Weights of a small image captioner: batches of 256.
Rows from block 5 of the text decoder of a small image captioner, named by matrix and row number. Rows with one number belong to one neuron. Each number is 128 + 24 x the weight over its row's rms, rounded and kept within 0 to 255. All counts start at 0. After the name is the row's rms in percent of the matrix's.
After each neuron's rows are labels from the 100 texts, of 14848, where the neuron reaches its highest value: "fires on" is the input token at the peak. Only what is clearly more common there than usual is listed. The data: regions of photos with short descriptions (Visual Genome).
# fc1: MLP up (decoder.blocks.5.mlp.fc1.weight, 512x256), inputs 0-85
# fc2: MLP down (decoder.blocks.5.mlp.fc2.weight, 256x512, transposed), outputs 0-85

fc1.104 092 [178 139 124  86 115 104 152 101 141 119 119 143 162 143  92 146 151 148 103 159 141 162 149 100 116 128 118 116 140 166 158 109 144 128 139 117 133 116 112 113  91 184 121 121 179 145 148 131 145 102 164 133 138 121 156 160 123  94 128 142 120 119 115 156 124 147 163  78 152 127 128 124 141 152  93 169 136 166 124 120 109 125 112 129 131 150]
fc2.104 097 [117 149 113 149 118 130 121 136 109 107 107 130 136 152 154  98  94 122 157 139 115 151 171 140 111 155 119 142 162 168 108 126  96 139 107 104 119 104 139 129 121 119 141 118 118 157 131 141 137 157 133 164 110 120 145 119 124 134 107 119 118 126 126 207  85 172 123 140 125 126 132 147 118 109 113 161  92 113 112 144 167 105  84 145 109  93]
fires on: "o"; "b"

fc1.39 103 [124 105 130 144 143 167 148 120  84 146 145  87  99 118 106 137 126 154 119  91 128 146 193 144 183 162  69 118 141 131 105 123 105 140 138 121 146 162 134 111 135 162 125 133 102 131  88  91 134 121 140 108 183 138 131 108 116  95 145 154 118 146 133 113 132 138 117 146 122 131 153 135 144 157 170 144 133 131  89 106 127 137 143 107 141 143]
fc2.39 098 [156 121 133 117 171 158 129 106  95 117  89 150 141 155 138 148 133 114 129 163 117 118 112  73 141 132 120 141  96 165 184  93 161  90  94  82  99 132 135 121 109 122  95 122 126 134 116 122 144  92 156 134 163 111 119 199 152 119 128 119 111 162 137 109 134 167 140 110 147 135 136  95 133 148 155 108 126 160 128 116 123 121 152  85 124 161]
fires on: "n"; "g"

fc1.404 101 [158 112 153  90 167 158 158  78 133 143  81 151 129 151  99 122 141 109 165 115 111 116 114 119 112 114 107 161 102 181 123 142 111 110  93 120 105 139 180 132 127 105 126 121 139 122 140  91 155  54 112 189 152 101 144 110 128 146 111 144  94 116 146 156 149 107 122 116 131 123 108  85 120 135 141 102 106 192 102 132 161 114 109 137 162 179]
fc2.404 102 [128 120 129 146 134 150 149 161 138 111 109  82  88 110  81 125 106 112  96 154 151 145 130 167 127 169 141 143 176  94 115 123 103 121 139 154  96  87 120 145 153  91 135 133 164 136 100 117 140 135 158 127 157 111 145 118 149 139 118  87 143 140 150  95 157  88 151 147 120 191 116  67 147 137 149 115 147  94 129 115 120  91  95 153 120 114]
fires on: "n"; "u"

fc1.401 093 [ 87 105 120 143 142 106 160 133 103 135 128 102 133 131 110 132 130 131 168 146 136 125 127 117 149 133  72 107 144 143 133 102  87 153 137 109 122 138 147 123 133 104 138 132 138  85 122 126 111 103 157 128 121 104 105 142 108 170 139  93 116 123 135 123 164 188 118 160 135 124 166 158 130 120 125 105  90 137 113 136 121 143 173  99 136  98]
fc2.401 100 [124 133 188 117 157 134 154 146 149 125 155 146 143 153 126 138 129 111 164 102 155 157 141 106  98 150 141 182 122 120 125 124 150 122  93 144 133 104 142 139 129 101 148 104 121 120 113 133 127 140 130 146  91 134  97 147 137  74 140 107 119 125  80 126 112 112 112 142 161  87 128 116 125 134 115 154 132  87 170 148  93 144  86  98 155  49]
fires on: "n"; "u"

fc1.257 096 [150 115 104 108 142 147  87 108 107 113 133 137 161  90 159 134 153 158 136 143 127 108 115  96 118 121 109 145 123 127 136 158 116 149 170 135 123 178 132 102 108  83 195 101 139 121 165 142 152 146 127  87 126  94 142 106 133 120 132 121 128 137 157 156 133 208 127 148  91 124 130 113 127  90 127 146 116 159 144 150 102 101 139 114 152 171]
fc2.257 096 [156 138  86 116  89  84 140 178 132 136 173 145 118 148 118 122 165 110 149 108 152 153  95 127 143 155 109  74  99 135 124 151 127 110 126 123 130  91 132 174 141  97 118 155  88 111 136 150 108 126 153  94 116  97 116 113 129 125 168 122 132 133  96 127 151 101 185  97 125 137 129 182 126  80 130 106 152 127 142 141 131 123 144 127  98 115]
fires on: "u"; "r"; "<end>"; "f"

fc1.34 102 [103 112 130 149 135  93 148 154 126  97 151 129 129 127 140 192 130 137 124 158 144 133 125 109  94 137 122 128 117 137 115  84 136 131 137 170 103 141  94 124 134 163 133 131 104 153 108 131 136 152  88 112 152 101  82 114 137 147 151 103 117 117 103 103 167 123 151 120 110 136 105 100 166 127 147 123 142 143 100 147 122 180 134 115  93 119]
fc2.34 101 [161 129  66 115 102 107 123  96  88 139 122 156 103 139 130  93 137 113 142 103 133  90 120 133  90 126 108 130 152  88 124 127  97 121 140 130 129 110 149 117 107 116 154 114 117 125 125 131 100 133 153 134 100 172 111 128 135 152 119 136 104 117 110 132 123 131  99 106  87 128 136 116 156 130 156  95 131  82 153 119 127 100 113  95  75 144]
fires on: "l"; "r"; "a"

fc1.43 103 [129  83 133 120 113 127 147  88 150 158 117 137 162  99 112 125 123 133 110 101 128 149  89 127 143 106 119 107 122 126  98 101 132 112  77 123 120 171 129 121 106 118 144 109 135 106  97 150 142 143  91  88 149 120 115 130 114 165 122 103  78  98 158 150 129 144 134  85 117 110 101 122  97 144 126 132  82 155 143 116 138 136 144 120 145 168]
fc2.43 108 [148 159 118 114 125 112 128 140 133 102 103 121 178 102 119 110 135  72 113 145 120 112  99 136 136 126 174 124 119  97 129 118 135 146 134 166 103 161 135 138 154 152 123 130 117 150 130 104  64 142 134 109 121 114 132 102 114 163 100 158  83 179 139 133 113 133 145 138  96 127 100 163 128 144 125 128 139 164 153 117  88 140 164 122 115 169]
fires on: "e"; "d"

fc1.271 113 [128 118 113 136  99 116  90 121  75 112 129 144 130 160 148  94 116 104 144 138 138 171  89 135 196 124 173 128 121 127  99 126 133  74 113  95  91 128 128 124 128 138  92 151 133 145 168 168  71 101 132 172 133 112 123 169 102 112 125 159 103 129 164 100 170 116 138 141 184 132 140 150  95 125 130 130 164 140 144 141 126 131 121 128 157 116]
fc2.271 107 [134  74 125 125 127  87 166 129 126 131 136 116 145 152 137 137 143 102 134 135 163 160 113 125 145 151 123 151 137 135 147  87 155 125 138 115 160 134 155 156  93  99 149 132 137 139 114 125 128 131 100 138 100 144 140 145 136 144 115 122 146 135 127  86 159 156 173 116 101 126  80  94 131  99 139 108 124  94 114 110 148 129 137 164 103 130]
fires on: "s"; " "; "t"

fc1.339 097 [106 109  84 126 177 143 139 115 173 113 152 116 138 128  97 132 137 144 135 151 132 132 139 167 116  99 135 109 139 113 143 133 109 126 136 131 170 157 118 107 132 147  97 108 109 107  94 137 134 114  99 133 148 141 120 172 143 131  59 163 165 114 152 127 157 146  79 148 130 116 110  99 122  95 156 128 122 154  62 165 106 129  91  88 134 116]
fc2.339 096 [170 118 153 114 118  99 153  85 119 150 180 150 146 149 158  70 125 157 157 109 112 154 101 146 113 113 109 136 107 171 159 105 154 136 132 123 129 125 114 158 140 156 114 144  81  88 121 165 123 156  93  93 177  99 129  77 162 112 107 150 119 168 104 141 132 150 157 124 133 157 120 139 149  75 144 136 127 100 147 148 117 152  99 134 111 145]
fires on: "o"

fc1.374 108 [120 177 127 142 141 129 151 116  73 112  89 131 120 111  72  99 127 139 137 142 171 150 118  97 130 123 127 158 139 134 110 107  68  93 151 129 148 134  75 121 129 118 118  98 164  78  74 126 135 132 117 126 146 147 165 125 107 121 170  96 144 129 151 139 105 163 136 128 140 134 128 173 107 133 104 158 102 104 133 152 116 189 110 110 181 134]
fc2.374 101 [144  97 103 172 148 134 156 118 159 157 143 156 106 112  98 119 157 129 179 107 160 122 183  58 124 129 106 128 151  99 142 109  74 136 175 148 117 130 109 111 172 130  92 113 127 138 131 137  94 152 114 130 139 160 152 167  89 129 160 135 116  97 162 130  95 100 139 112 116 106 160 121 107  88 132 134 162 149 130 128 108 139  93 135 145 123]
fires on: "s"; "w"

fc1.298 101 [155 126  95 162  96 110 112 168 107 141 104 143 156 154 161 136  85 111 161 111 125 183 157 130 135 124 108 123 180 154 132  96 133 141 126 136 136 130 163 117 125 117 105 168 159  99  95 134 118 125 111  63 124 114  83 105  91  89 107 100 110 115 139  49 126 143 121  89 129 159 164 151 148 147 144 161 115 146 145  93 133 126  64 126 132 113]
fc2.298 104 [125 143  68 123 160 164 122 103 134  69 142 111 149 102 131 127 139 121 103 127 160 136 130  85 107 100 118 118 159 145 107 105 134 132 100 125 118 122 137 127 148 131 129 132 148 117 119 130 137 142 130 136 108 155 145  87 107 136 132 135 128 122 159 144 156 137  95 155 121 136 148 133 127 119 100 144 148 124 151 141 107 180 139 169 150  65]
fires on: " "; "n"

fc1.300 092 [122 131 161 125 118 120 156 118 122  95 159  88 132 137  97 124 134 139 203 130 139 148 119 143 118  98 119 103 124 100 148 139 104 149 137 135 110 152 106 116 137 136 122 115 144 145 109 107 122  87 117 116 169 163 124 132 151 140  89 126 159  94 121 118 121 117 156 112 124  95 158 137 171 121 115 165 151 100 119 141 196  88 120 141 155 153]
fc2.300 091 [101 135 119 126 163 160 138 127 159 107 129 148 146 163 126  52 120 142 144 165 116  99 123 154 149 109 125 137 168 122 154  64 118 148 137 142 146 148  99 144 122 127 137 102 113 130 141 141 130 139 134 142 164 111 160 104 131 169  95 117  94 153 150 140 112 123  88 153 120 127 122 130 134 128  94  83  77 124 155 100 163 128 177 137 131 142]
fires on: "t"; "o"; ","; "y"

fc1.106 109 [129 131 131 125 160 124 152 110 116 141  99 164 127 155 126 158 134  95  92 118 127 102 136 129 130 152 101 167 100 147 146 113 120 113 126 150 154 127 136 160 108 136  96 142 112 120 120  86 101 150 103 128 143 166 111 111  91 141 136 127 123 113 138 116 111 148 132 105 112 160  88 113 114 123 142 108 128 140 133 125 150 144 122  82 130 117]
fc2.106 103 [110 136 140 115 131 120 144 139  87 115 124 131 158 173 113 148 125 139 102 130 107 106 122 129  85 133 119 132 133 126 127 126  92 134 139 146 139 140 131  66  99 196 133 138 135 148 127  76  68 130 148 174 178 123 139 128 151 133 119 129 103 117  97 122 102  82 121  81  97 139 170 128  86  92 152 134 159 154  89 152 152 109 132 131 121 100]
fires on: "e"; "n"

fc1.392 090 [156 108 170 114 148 130 136  91 146  84 145 146 152 153 110 121 138 108 168 125 144 146 129 147 116 160 126 134 156 172 120 141 132 116 170 141 119  93 152 135 188 148 129  84 139 123 162 123 139 112 138 101 106 146  82 122 166 151 162 155 115 112 172 104 105  96 130  94 120 156 105 125 128 112  90 117 116 145 186 122  95  81 127 190 124 134]
fc2.392 094 [109 155 130 181 126 107 116 160 113 130 138 180 125 103 160 105 144 105 152 138 133 148  94 157 120 115 150  97 125 113 179 135  92 112 130 152 138 155 129 124 149 144  90 141 137  98 116 104 132  80 127  97 122 108 109 101 127  80 123 139 133 101 154 158 151  91 106 128 134 146 156 142 103 139 130 147 123 102 120 109 120 102 117 110 170 137]
fires on: "o"

fc1.269 101 [109 140 134 140  97 101 108 145 117 142 142 106 133 104 159 129  81 131 134 119 151 151 125 107 123 118 110 114 154 109  95 151 165 117 142 118 160 161 119 142 133 145 149 135 137 120 137 142 122 144 160 110 154 123 130 138 113 116 118 134 141 129 125 135 116 105 131 138  79 134 125 140 163 191 113 115 112 159 120  99  98 105 121  94 143 151]
fc2.269 107 [142 133 180 132 129 129 107  92 124 179 132 119  96 130 104 135 155 103 113 161 112 114 148 145 123 109 143  83 147 126  65 133 156 112 138 121 121 151 138 160 138 150 133 172 193 130 142  87 114 116 119 106 123 131 106 156 133 138 105 172 128 124 173 146 129 112 157 136 164 111 138 106 143 131  92  88 114 126 105  99 144 131 107  72 140 125]
fires on: "t"; "l"; "d"

fc1.262 103 [ 93 143 133  95  92 124 120 119  95 110 113 141 102 131 131 168 117 198 134 107 118 135 135 118 118 129  96 121 131 143 120  82 151 152 116 186 131 106 126 108 109 149 137 122 123 114 101 138 130 108 103 132 137 114  69 132  99  89 138 112 111 197 147 112 111 103  85 123 157 143 125 136 137 128 115 111 143 159 141  93 127 162 120 150 124 165]
fc2.262 103 [106  76 138 135 149 139 116 150 144 161 121 109 144 131 141 138 143 145 165 101 101  87  88 102 139 118 121 118 155 128 135 131 125 145  88 119 122 118 139 121 158  66 118 161  95  60 119 167 111 170 145 104 155 149  90 142  99  99  86 138 128 131 113 152 130 127 167 132 112  98 128 129 129 119 151 109 149 123 105  95 177 141  99 137 131 139]
fires on: "o"

fc1.156 082 [139 104 134 145 105 155  96 145 159 166 174 125 169 116 113 100  78 132  92 126  94 171 116 155 168 106 171 145 107 110 130 184 139 129 161 155 111 170 147 115 160 127 113 137 150 164  92 123 138 102  91 111  92 116 126 147 155 149 117 122 144  95 140 156 138 143 135 126  85 116 103 101 113 117 145 125 137 145 149 108 147  91 147 119 111 118]
fc2.156 085 [137 132 104 168 121 102 125  91 116  80 103 100 134  74 160 160 145 122 120 109  94 128 142 109 159 114 138 138  92 135 132  96 131 142 107 134 140 119 109 144 138 106 131 162 130 142  92 143 100 112 143  60 114 132 151 141 123 124 104 120 102 135 136 147  92 149 192 142 180 140 114 152 136 109 156 142 195 133 131 110 165 114 138  69 119 153]
fires on: "l"; "o"

fc1.133 097 [158  84 127 103 130 118  88  93 156 123 158 123 154 108 146 137  97 114 152 110 146 116  95 108 153 136 175 146 133 169 146 143 135 131  96 161 106  81 149 103  71 106 137 115 132 119 166 117 112 153 142  90 117 147 115 100 110 147 134 113 102 108 117 110 113 137 128 131 101 126 154 115 136  87 108 109 134 149 164 126 145 113 131 147 140 169]
fc2.133 102 [ 92 106 154 120 135 148 121 141 169 156 127 148 132 139 178 122 139 196 117 162 133 137 133 154 133 111 129 107 151 142 159  92  99 135 156 107 140  87 155 152 151 125 117  91 120 146 126 145 119 143 131 164 132 115  88 123 135 151 132 155 160 121 141 109 121 102 128 106 111  87 143 171 116 105 124 135 101 143  70 129 124 132 139 130 139 128]
fires on: "u"; "a"; "o"

fc1.11 097 [123 124 159 155 109 171 115 114 113 128 103 151 135 141 129 111 156 155 162 117 161 149 184 162 116 133 114 168 109 152  93 139 174 137 117 113 132 111 154 155 137 132 121 133 123 152 128 109 141 141 135  83 162 166 125  98 139 111 138 150 140 123 115 111 159 108 136 142 142 116 176 124 146 143 129 155 155 143 113 135 143  99  88 156 142 137]
fc2.11 092 [ 54 133 118 128 152 130 128 148 128 114 144 147 108 118 145 121  98  82 102  94 148 112  95 110 152 136 139 115 126 113 131 159 110 125  98 113 140 136 116 143 121  94 134 129  79 126 119 163 112 160 137 161  97 154 162 136 115 162 152 126  99  73 146 158 104 120 141  82 134 103 166 108 167 104 107  88 112 124 117 107 121 173 148  85  93 159]
fires on: "u"; "o"; "m"

fc1.409 103 [111  75  93 147 190 133 131 164 127 135 109 104 146 157 131 127 144 144 120  90 130 107 110 169 168 132 160 154 150 124  96 119 132 110 150 103 154 143 144 116 104 134 148 159 135 101 117 107 142 141 100 127 123 143 134 182 104 116 140 113  92 134 152 141 138 137 127 145 103 118  85 111 137 140 142  96 106 132 109 102 114  94 109 124 123 146]
fc2.409 116 [ 94 108 126 142 134 120 178 150 122 144 139 126 118 141 125 128  84 121 108 103 137 145 121 130 115 140 150 139 104 154 181 144 110 103 180  65 128 112  92 150 129 144 126 159 113 118 137 107 138 130 134 114 138 112 127 143 132 129 119 119 118 105 168 137 135 128 151 111 139  99 163 158 141 133 159 132 140 151 137  86 138 101 132 129 110 138]
fires on: " "

fc1.232 101 [119 144 130 133 176 110 116  62 150 126 114 118 160 135  84  90 123 125 164 156 102 143 117 121  96 124 106 172 129 103 124 153 134 140 149 141 129 108 149 136 142 135 158 129 133 134 112 158 163 180 122 140  87 104 103 136  83 135 102 136  99 101 135 102 114 187 112 130 146 156  98 144 133 104 140 155 108 116 136 133 132 165 127 109 120 125]
fc2.232 097 [ 77 109 101 144 112 146 154 140 128 174 108 156 135 112 162 127 161 155 136 133 141 136 147 107 136 100 134 143 140 159 145 119 138 127 134  98 124 132 153  98 151 143 153 155 149 112 125 107 143 154 139 102 147  90 168 126  84 118 146  97 131 146 109 161 112  82 132 121 139 109 123  97 147 109 125 107 127 136 143 161 138 149 178 119 157 143]
fires on: "z"

fc1.503 120 [130 104 136 163 146 148 119 133 164 137  98 114 135 126 144 119 142 101 129 143 133  95 157 129  95 132 123 170  76 109  94 154 112 127 139 102 121 139 130  93 144 125 112 117 158 160 105 122 136 105 150 117 132 106 113 139 103 122 136 159 122 139 131 115 165 120 116 132 140 173 125 133 115 138  88 135  78 115 119 110  97  99  88 117 111 125]
fc2.503 112 [143  94 157 150 130 187 128 111 153 161 112 117 139 123 115 128 164  99 128 125 110 122 152 163 142 125 141 159 109 137 139 150 121 102 156 128 147 100 109 126 113 133 185 129 161 155 128 123 160 120 115 156  85 129  96 115  89 116 128  94 120 129 200 119 165 149 116 162 145 133 103 148 115 157 116 131  87  92  83 142 139 108 102 159 135 157]
fires on: "z"; "c"; "t"

fc1.42 104 [173 118 158  92 113 120  92 140 128 163 168  79 160 126 110 140 115 104 145 160 113  95 137 101 153 121 181 107  95 122  93 144 106 146 139 153 157 131 115 134 179 141 116 122 186 134 124 136 152 141 109  82 127 127 113 162 123 133 142 117 129 142 139 150 164 157 102 128 127  80 117 157 119 178 154 182 131  92  97 121 109 151 118 119 102 128]
fc2.42 109 [134  85 137 156 105 169  83 132  94 133  99  84 121 131  94 130  99 148 116 146 137 107 113 123  98 100 136 135 137 128 139 115 135  99 141 160 177 116 129 141  64 109 143  90 119  99 142 138  93 126 120 119 128 142 160  86 183 113 126 106 196 157 174 102 157 171 107 165 139  71 129 136 129 104 155 161 157 115 119 114  77 127 127 111 106 120]
fires on: "t"; "w"

fc1.56 087 [120 127 138 107 112 114 105 121 107 130 141 117 134 139 109 126 196 119 151 129 156  86 137 123 117 154 146 131 130  99 105 180 114 154 139 153  98 114 121 138 142 164 150 106 120  61 147 147 160 105 147 102 143 114 121 124 105 154 119 146 133 143 145 126 138 117 145 111 128 123 148 129 115 147 121 132 140 135 133 146 193 173 140  96 145 135]
fc2.56 088 [151 162 125 105 124 142  80 133 148 157 118 141  95 126 127 116 105  73  72  95 158 118 145 123 179 132 122 117 114 128  91 113 109 137 113 139 126 144 145 120 147 153 165 100 104 142 100  83 145 123 173 138 122  98 118 160 112 125 133 158 135 162 121 117 124 132 129  99 128 124 147 124 113 154 140  87 102  97 142 142 150 149 170 143 125 158]
fires on: "l"; "e"; "o"; "u"

fc1.456 097 [113 163 115 100  84 173 163 159 115 143 149 122 154 176 108 114  75 127  89 101 143  98 126 105 139 121 126 115 126 163 115 132  89 110 139 108 144 100 129 159 134 138 130  97 106 131 138 174 139 103 108 145 114 120 110 139 142  81 156 182 113 110 137 118 111 125 142 135  99 142 126 124 117  99 123 124 184 118 113 149 130 151  99 156  96 146]
fc2.456 102 [112 126 138 100 100 114 113 129 158 130 147 138 106 147 102 111 139 130 117 163 136  88 142 120 160 130 140 110 130 119  99 143 141 140 155 126 112 102  97 117 124 130  79 132 156  67 140  97 116 119 134 138 134 136 136  77 189 128 130 137 141 179  82 152  78 113 100 166 133  95 114 130 141 114 184 144 111 116 159 121 144 115 150 179  84  79]
fires on: "t"; "p"; "c"; "s"

fc1.280 097 [ 85  97 148 152 137 109 129 118 143 100 101 145 155 129  97 129 125  98 118 143 166  81  96 109 167 141 114 180 164  99 155 143 136 114 119 132 144  74 159 155 136  99 143  83  96 141 102 140 121 147 136 157 126 102 195 127 114 123  91 147  92 123 172 116 116 156 152 152 115 116 102 123 109 106  96 164 148 102 138 144 116 136 179  93 121 137]
fc2.280 097 [109 125 128  50 109 155 133  91 151 134 113 123 143 104 175 102 138  88 149 138 102 111 149 114 120 154 127 107 163 143 119 139 133 154 162 110 100 123 151 107 104 122 141 107 112 103  72 166 128 141 120 126 143 148 140 113 102 129 155 162 143  96 150 127 133 141  78 135 140 127 104  61  79 115 143 126 183 124 113 112 136 104 151 110 145 141]
fires on: "z"; "g"; "p"

fc1.112 099 [111 144 145 142 109 111 113 118 141 104 101 124 157 113 154 109 139 137 154 127 116 101 159 118 122 167 141 156 103 129 142 110 135 118 136 105 123 124 160 148 133 142 161 154 173 143 114 119 147 166 118 131 125 125 120 136 129 141 143 156 131 121 134 115 125 142 109 126 110  94 159 129 143 109 117 119 159 171 115 104 129 125 146 109 122  90]
fc2.112 098 [134 128 110 148 143 169 160 127 145 112 165 103 100 146  96 100 131 121 177 110 110 131 132  96 160  87 164 100 120 134 126 141 152 141 118 116  89 128 147 123 101 159  81 107 116 125 167 144 116 104 146 131 143 160 133 142 149 136 140 121  97 121 123 163 123  97 124 117 163 105 126 114  88  95 136 182 166 117  93 146 159 130 142  40 120 137]
fires on: "e"; "n"; "i"

fc1.209 113 [166 117 149  90 116 122 106 109  87 165  93 132 112 149 132 109 117 132 125 182 141 150 144 135 131 158 152 130 135 107 113  96 123 130 148 131 133 141 138 124 154  92 102  93  88 137  76 141 112 152 130 147 138 107 169 117 141 121 144 129 121  97 108 127 117 116 155 133 127 118  97  52  84 174 106 144 111 153 140 156 111 127 125 145 124 170]
fc2.209 109 [151 165 139 137 160 114 105 126 137 111 148 115 139 149 142 132 137 135 106 124 153 121 133 141 129  91 126 123 125 158 169 132 145 173 136 154 143 115 162 149 165 113 109 102  61 145 141 133 108  88 128 136  96  90 115 132 135 135 135 122 175 144 136  98 132 150 159 169 187 137  89 100 148 142 131 153  89 148 159 106 130 149 155  70 101 116]
fires on: "l"; "g"; "d"; "c"

fc1.12 098 [139  79 131 103 135 149 148 119 141 110 190 115 108 121 182 170 118 104 134 127 113 164 118  89  97 136 119 143  90 114 125 122 128  84 114 120 147  89 141 127 137 176 151 100  81 131 157 125 136 127 139 138 104 100  85 101  83 128 145 155 121 144 102 145 156 121 133 141 112 102 163 143 128 128 142 125 121 108 144 119 148 122 128 156  87 157]
fc2.12 095 [139 110 130 139  96 135 138 135 117  53 120 167  92 116  85 125 138 142 101 142 131 146 154 186 118 137 125 105 146  92  98 127 153 126 114 213 155 100  62 128 122 193 165 110 171 130 135 133 174 164 135 119  87  85 148 147 109 125 146 129 173 127 167 134 130 146 138 148 116  99  91 153 145 104  94 112 161 144 158 109 109 119 151 103 109 122]
fires on: " "; "i"

fc1.316 088 [163 150 172 117 109 132  89  81  99 117  76 104 112 133 104 168 124 143 156 115 136 156 158 115 106  96 128 162 150 135 101 146 124  89 159  74  92  96 141  67 182 104 128 135  97 154 106 136 108 120 138 157 112 122 139 114 154 143 150 152 108 125 152 197 170 131  63 175 129 130 108 127 156 145 136 114 143 125 132 108 129 102 119 107 108 142]
fc2.316 088 [115 126 112 112 143 131 122 125 115 153 146 132  98 127 112 132  98 163 162 133 113 158 101 118 129 109 102 148 111 114 132 123  94 162 141  96 120 119  94 148  81 123 105 123  85 100 126 126  92 145  57 114  89 127 118 118 140 112 134 147 102 138 123  73 124 103 131 151 136 171 127 177 121 145 111 136 148 140 126 123 135 137 118 198 111  79]
fires on: "n"; "e"

fc1.244 083 [161 170 145 158 131 107 140 139 143 156 119 136 127 115 125 154 154  72 114 114 140  96 146  75 138 133 108  90 150 150 128 136 146 132 130 101 151  89 142  93 156 130 153 164 102 152 140 143 156 192 127 103  76 130 149 130 112 134 185 142 133 112 142 126 110  63 133 147 102 125  91 127 110 165  86 131 108 137 177 124  98 123 164 174 151 104]
fc2.244 095 [103 115 109 116  84 144 135 125 174 157 138 145 131 159 135 147 115 125 103 198 161 125 117 156 165 144  91 122 101 103 156  78 123 141 120 109 139 141  98 115 103 163 110 172 119 145 155 147 134 155 143 134 151 109 149 105 149 119  98 108 168 123 162 113 128 131 143 163 107 163  88 111  77  97  92 121 141 154 133 141 175 159 164 150 136 142]
fires on: "a"; "m"; "k"

fc1.67 098 [111 151  99 160 123 142 130 143  98 111 116 128 136 135 134  42 145 118 182  88  97 114  89  89 148  77 151 142 147 127 120 122 148 125 144  97 150 108 142 106  95 153 158 140 147 119 145 142 155 156  96 152 137 102 152 142 119 106 102 115 126 146 126 110 140 107 117 133 114 112 147 113 137 120  94 112 145 128 145 143 166 147 146 119  92 153]
fc2.67 094 [116 120  98 114 125  90 197 122 129 185 110 117 114 173 132 131  65 119 149 161 125 122 127 142 104 112 181 101  83 128 138 146 150 138 110 140 109 118 152 140 124 167 147 135 105 187 111  73 108 129 162  98 145 155 114 113 134 134 181 139 162 162 109 104 135 146 138 109 116 146 159 133 129 131 120 101 142  97 133 128 102 189 128 141 139 131]
fires on: "u"; "g"; "y"

fc1.445 111 [142 153 103 123 161 104 120  87 107 146 122 127 131  83 135 112  97 109 151 140 161 141 122 146 120 132 142 124 158 144 131 146 152 159 130  71 114 153  90 137 128 145 144 128 109 115 109 151 125 126 118 119 184 127 127 149 131  96 155 128 154  90 130 100 111 149  99 126 164 119 159 194 142 137 148  99 131 119 138 146 132 107 175 159 123 103]
fc2.445 110 [100  95  96 127 128 113 130 128 127 133 126 105 126  76 137 138  80 148 114 150  62  96 164 122 135  97 137 112 159 180 130 111 135 138 138  91 165 101  94 139 106 129 119 140  90 121 135 131 113 163 106  76 143 160 113 139 127 146 120  97 137 131 131 125 170 136  79 127 154 126 156 110 142 108  93  98 119 126 125 134 172  93 156 149 137 151]
fires on: " "; "m"

fc1.75 109 [137 148 127 119 120 133 101 133  94 132 115 109 114 154 120 132 122 114 114 151 144 111 126 116 173 137 138 125 147 154 105 139 162  88 141  88 151 125 132 127 123 120 164 134 110 117 116  91 130 137  98 148 118 143 159 135 134 135 135 111 115 139 121 123 145 149  35 114 103  79 138 115 168 132 139 126 143 162 138 112 142 154 110 115 131  72]
fc2.75 111 [144 126 114 165  99 140 106 175 115 101 144 132 168  99 120 161 121 116 112 133 149  95 126 126 165 138 162 137 160 131 112 136 124 119  74 121 124 115 121 130 121 146 147 163 138  94 122 109 121 151  84 153  73 124  91  97 158 152 159  94 134 105 166 123 158 136 112 103 145 127  91 151 151  98 109 152 125 126 136 112 118 133 103 121  88  94]
fires on: " "

fc1.82 094 [155 154 112 143 102 125 135  85 138 171 107 144 106 112 113 139 148 109 137 173 129  90  94  66 142 133 113 161 149 150 139 136 110 146 210 132 103  96 144 113 114 119 148 117 136 118 156 126  87 130 159 135 104  92 145 154 113 156 112 170 126 134 109  96 167 100  91 156 149 173 156 116 107 118 112 126 140 111 143 143 146 113 146 120 109 139]
fc2.82 098 [117 146 133 101 116 154  83 153 112 141 132 100 157 132 137 128 128  85 129 149 132 112 126  99 129 179 143 128 137 101 130 124 103 138 116 176 162 132 123 164  96 133 141 112 148 133 153 151 134 155 118 186 116 141 135 106 154 107 120 178 116 121 132 111 111 117 134 102  85 158 114 120  99 129 115 137  72 151  98 118 130 128 135  94  92 122]
fires on: "a"; "d"; "g"; "w"

fc1.183 113 [144 128 141 200 127 100  94 160 107 125 134 133 120 137 129 121 134 127 111 123 131 110 154 154 180 120 155 117 107 171 118 119 129 163 147 152 100 165 117 138 161  97 127 118 118 184 112 157 135 134  88 127 136  89 112 119 170  90 144 123 126 101 123 149 102 150 100 139 105  92 137 141 143 118 129 134  95 123  55 115 123 115 115 158 110 153]
fc2.183 102 [133  69 134 169  73 162 120  84 113 116 112 136 161 119 166 170  61 136 165 135 122 138 131 137 157  69  73 110 129 132 158 142 120 146 137 184 178 142 131 133 141 125 102 138 131 116 148 124  94 137 145 131 173 140 116 102 140 136 178 102 154 129 182 130 124 133 113 190 124 136 153 130 131 148 128 130 117 119 127 120 124 124 107 141 140 139]
fires on: "a"; "g"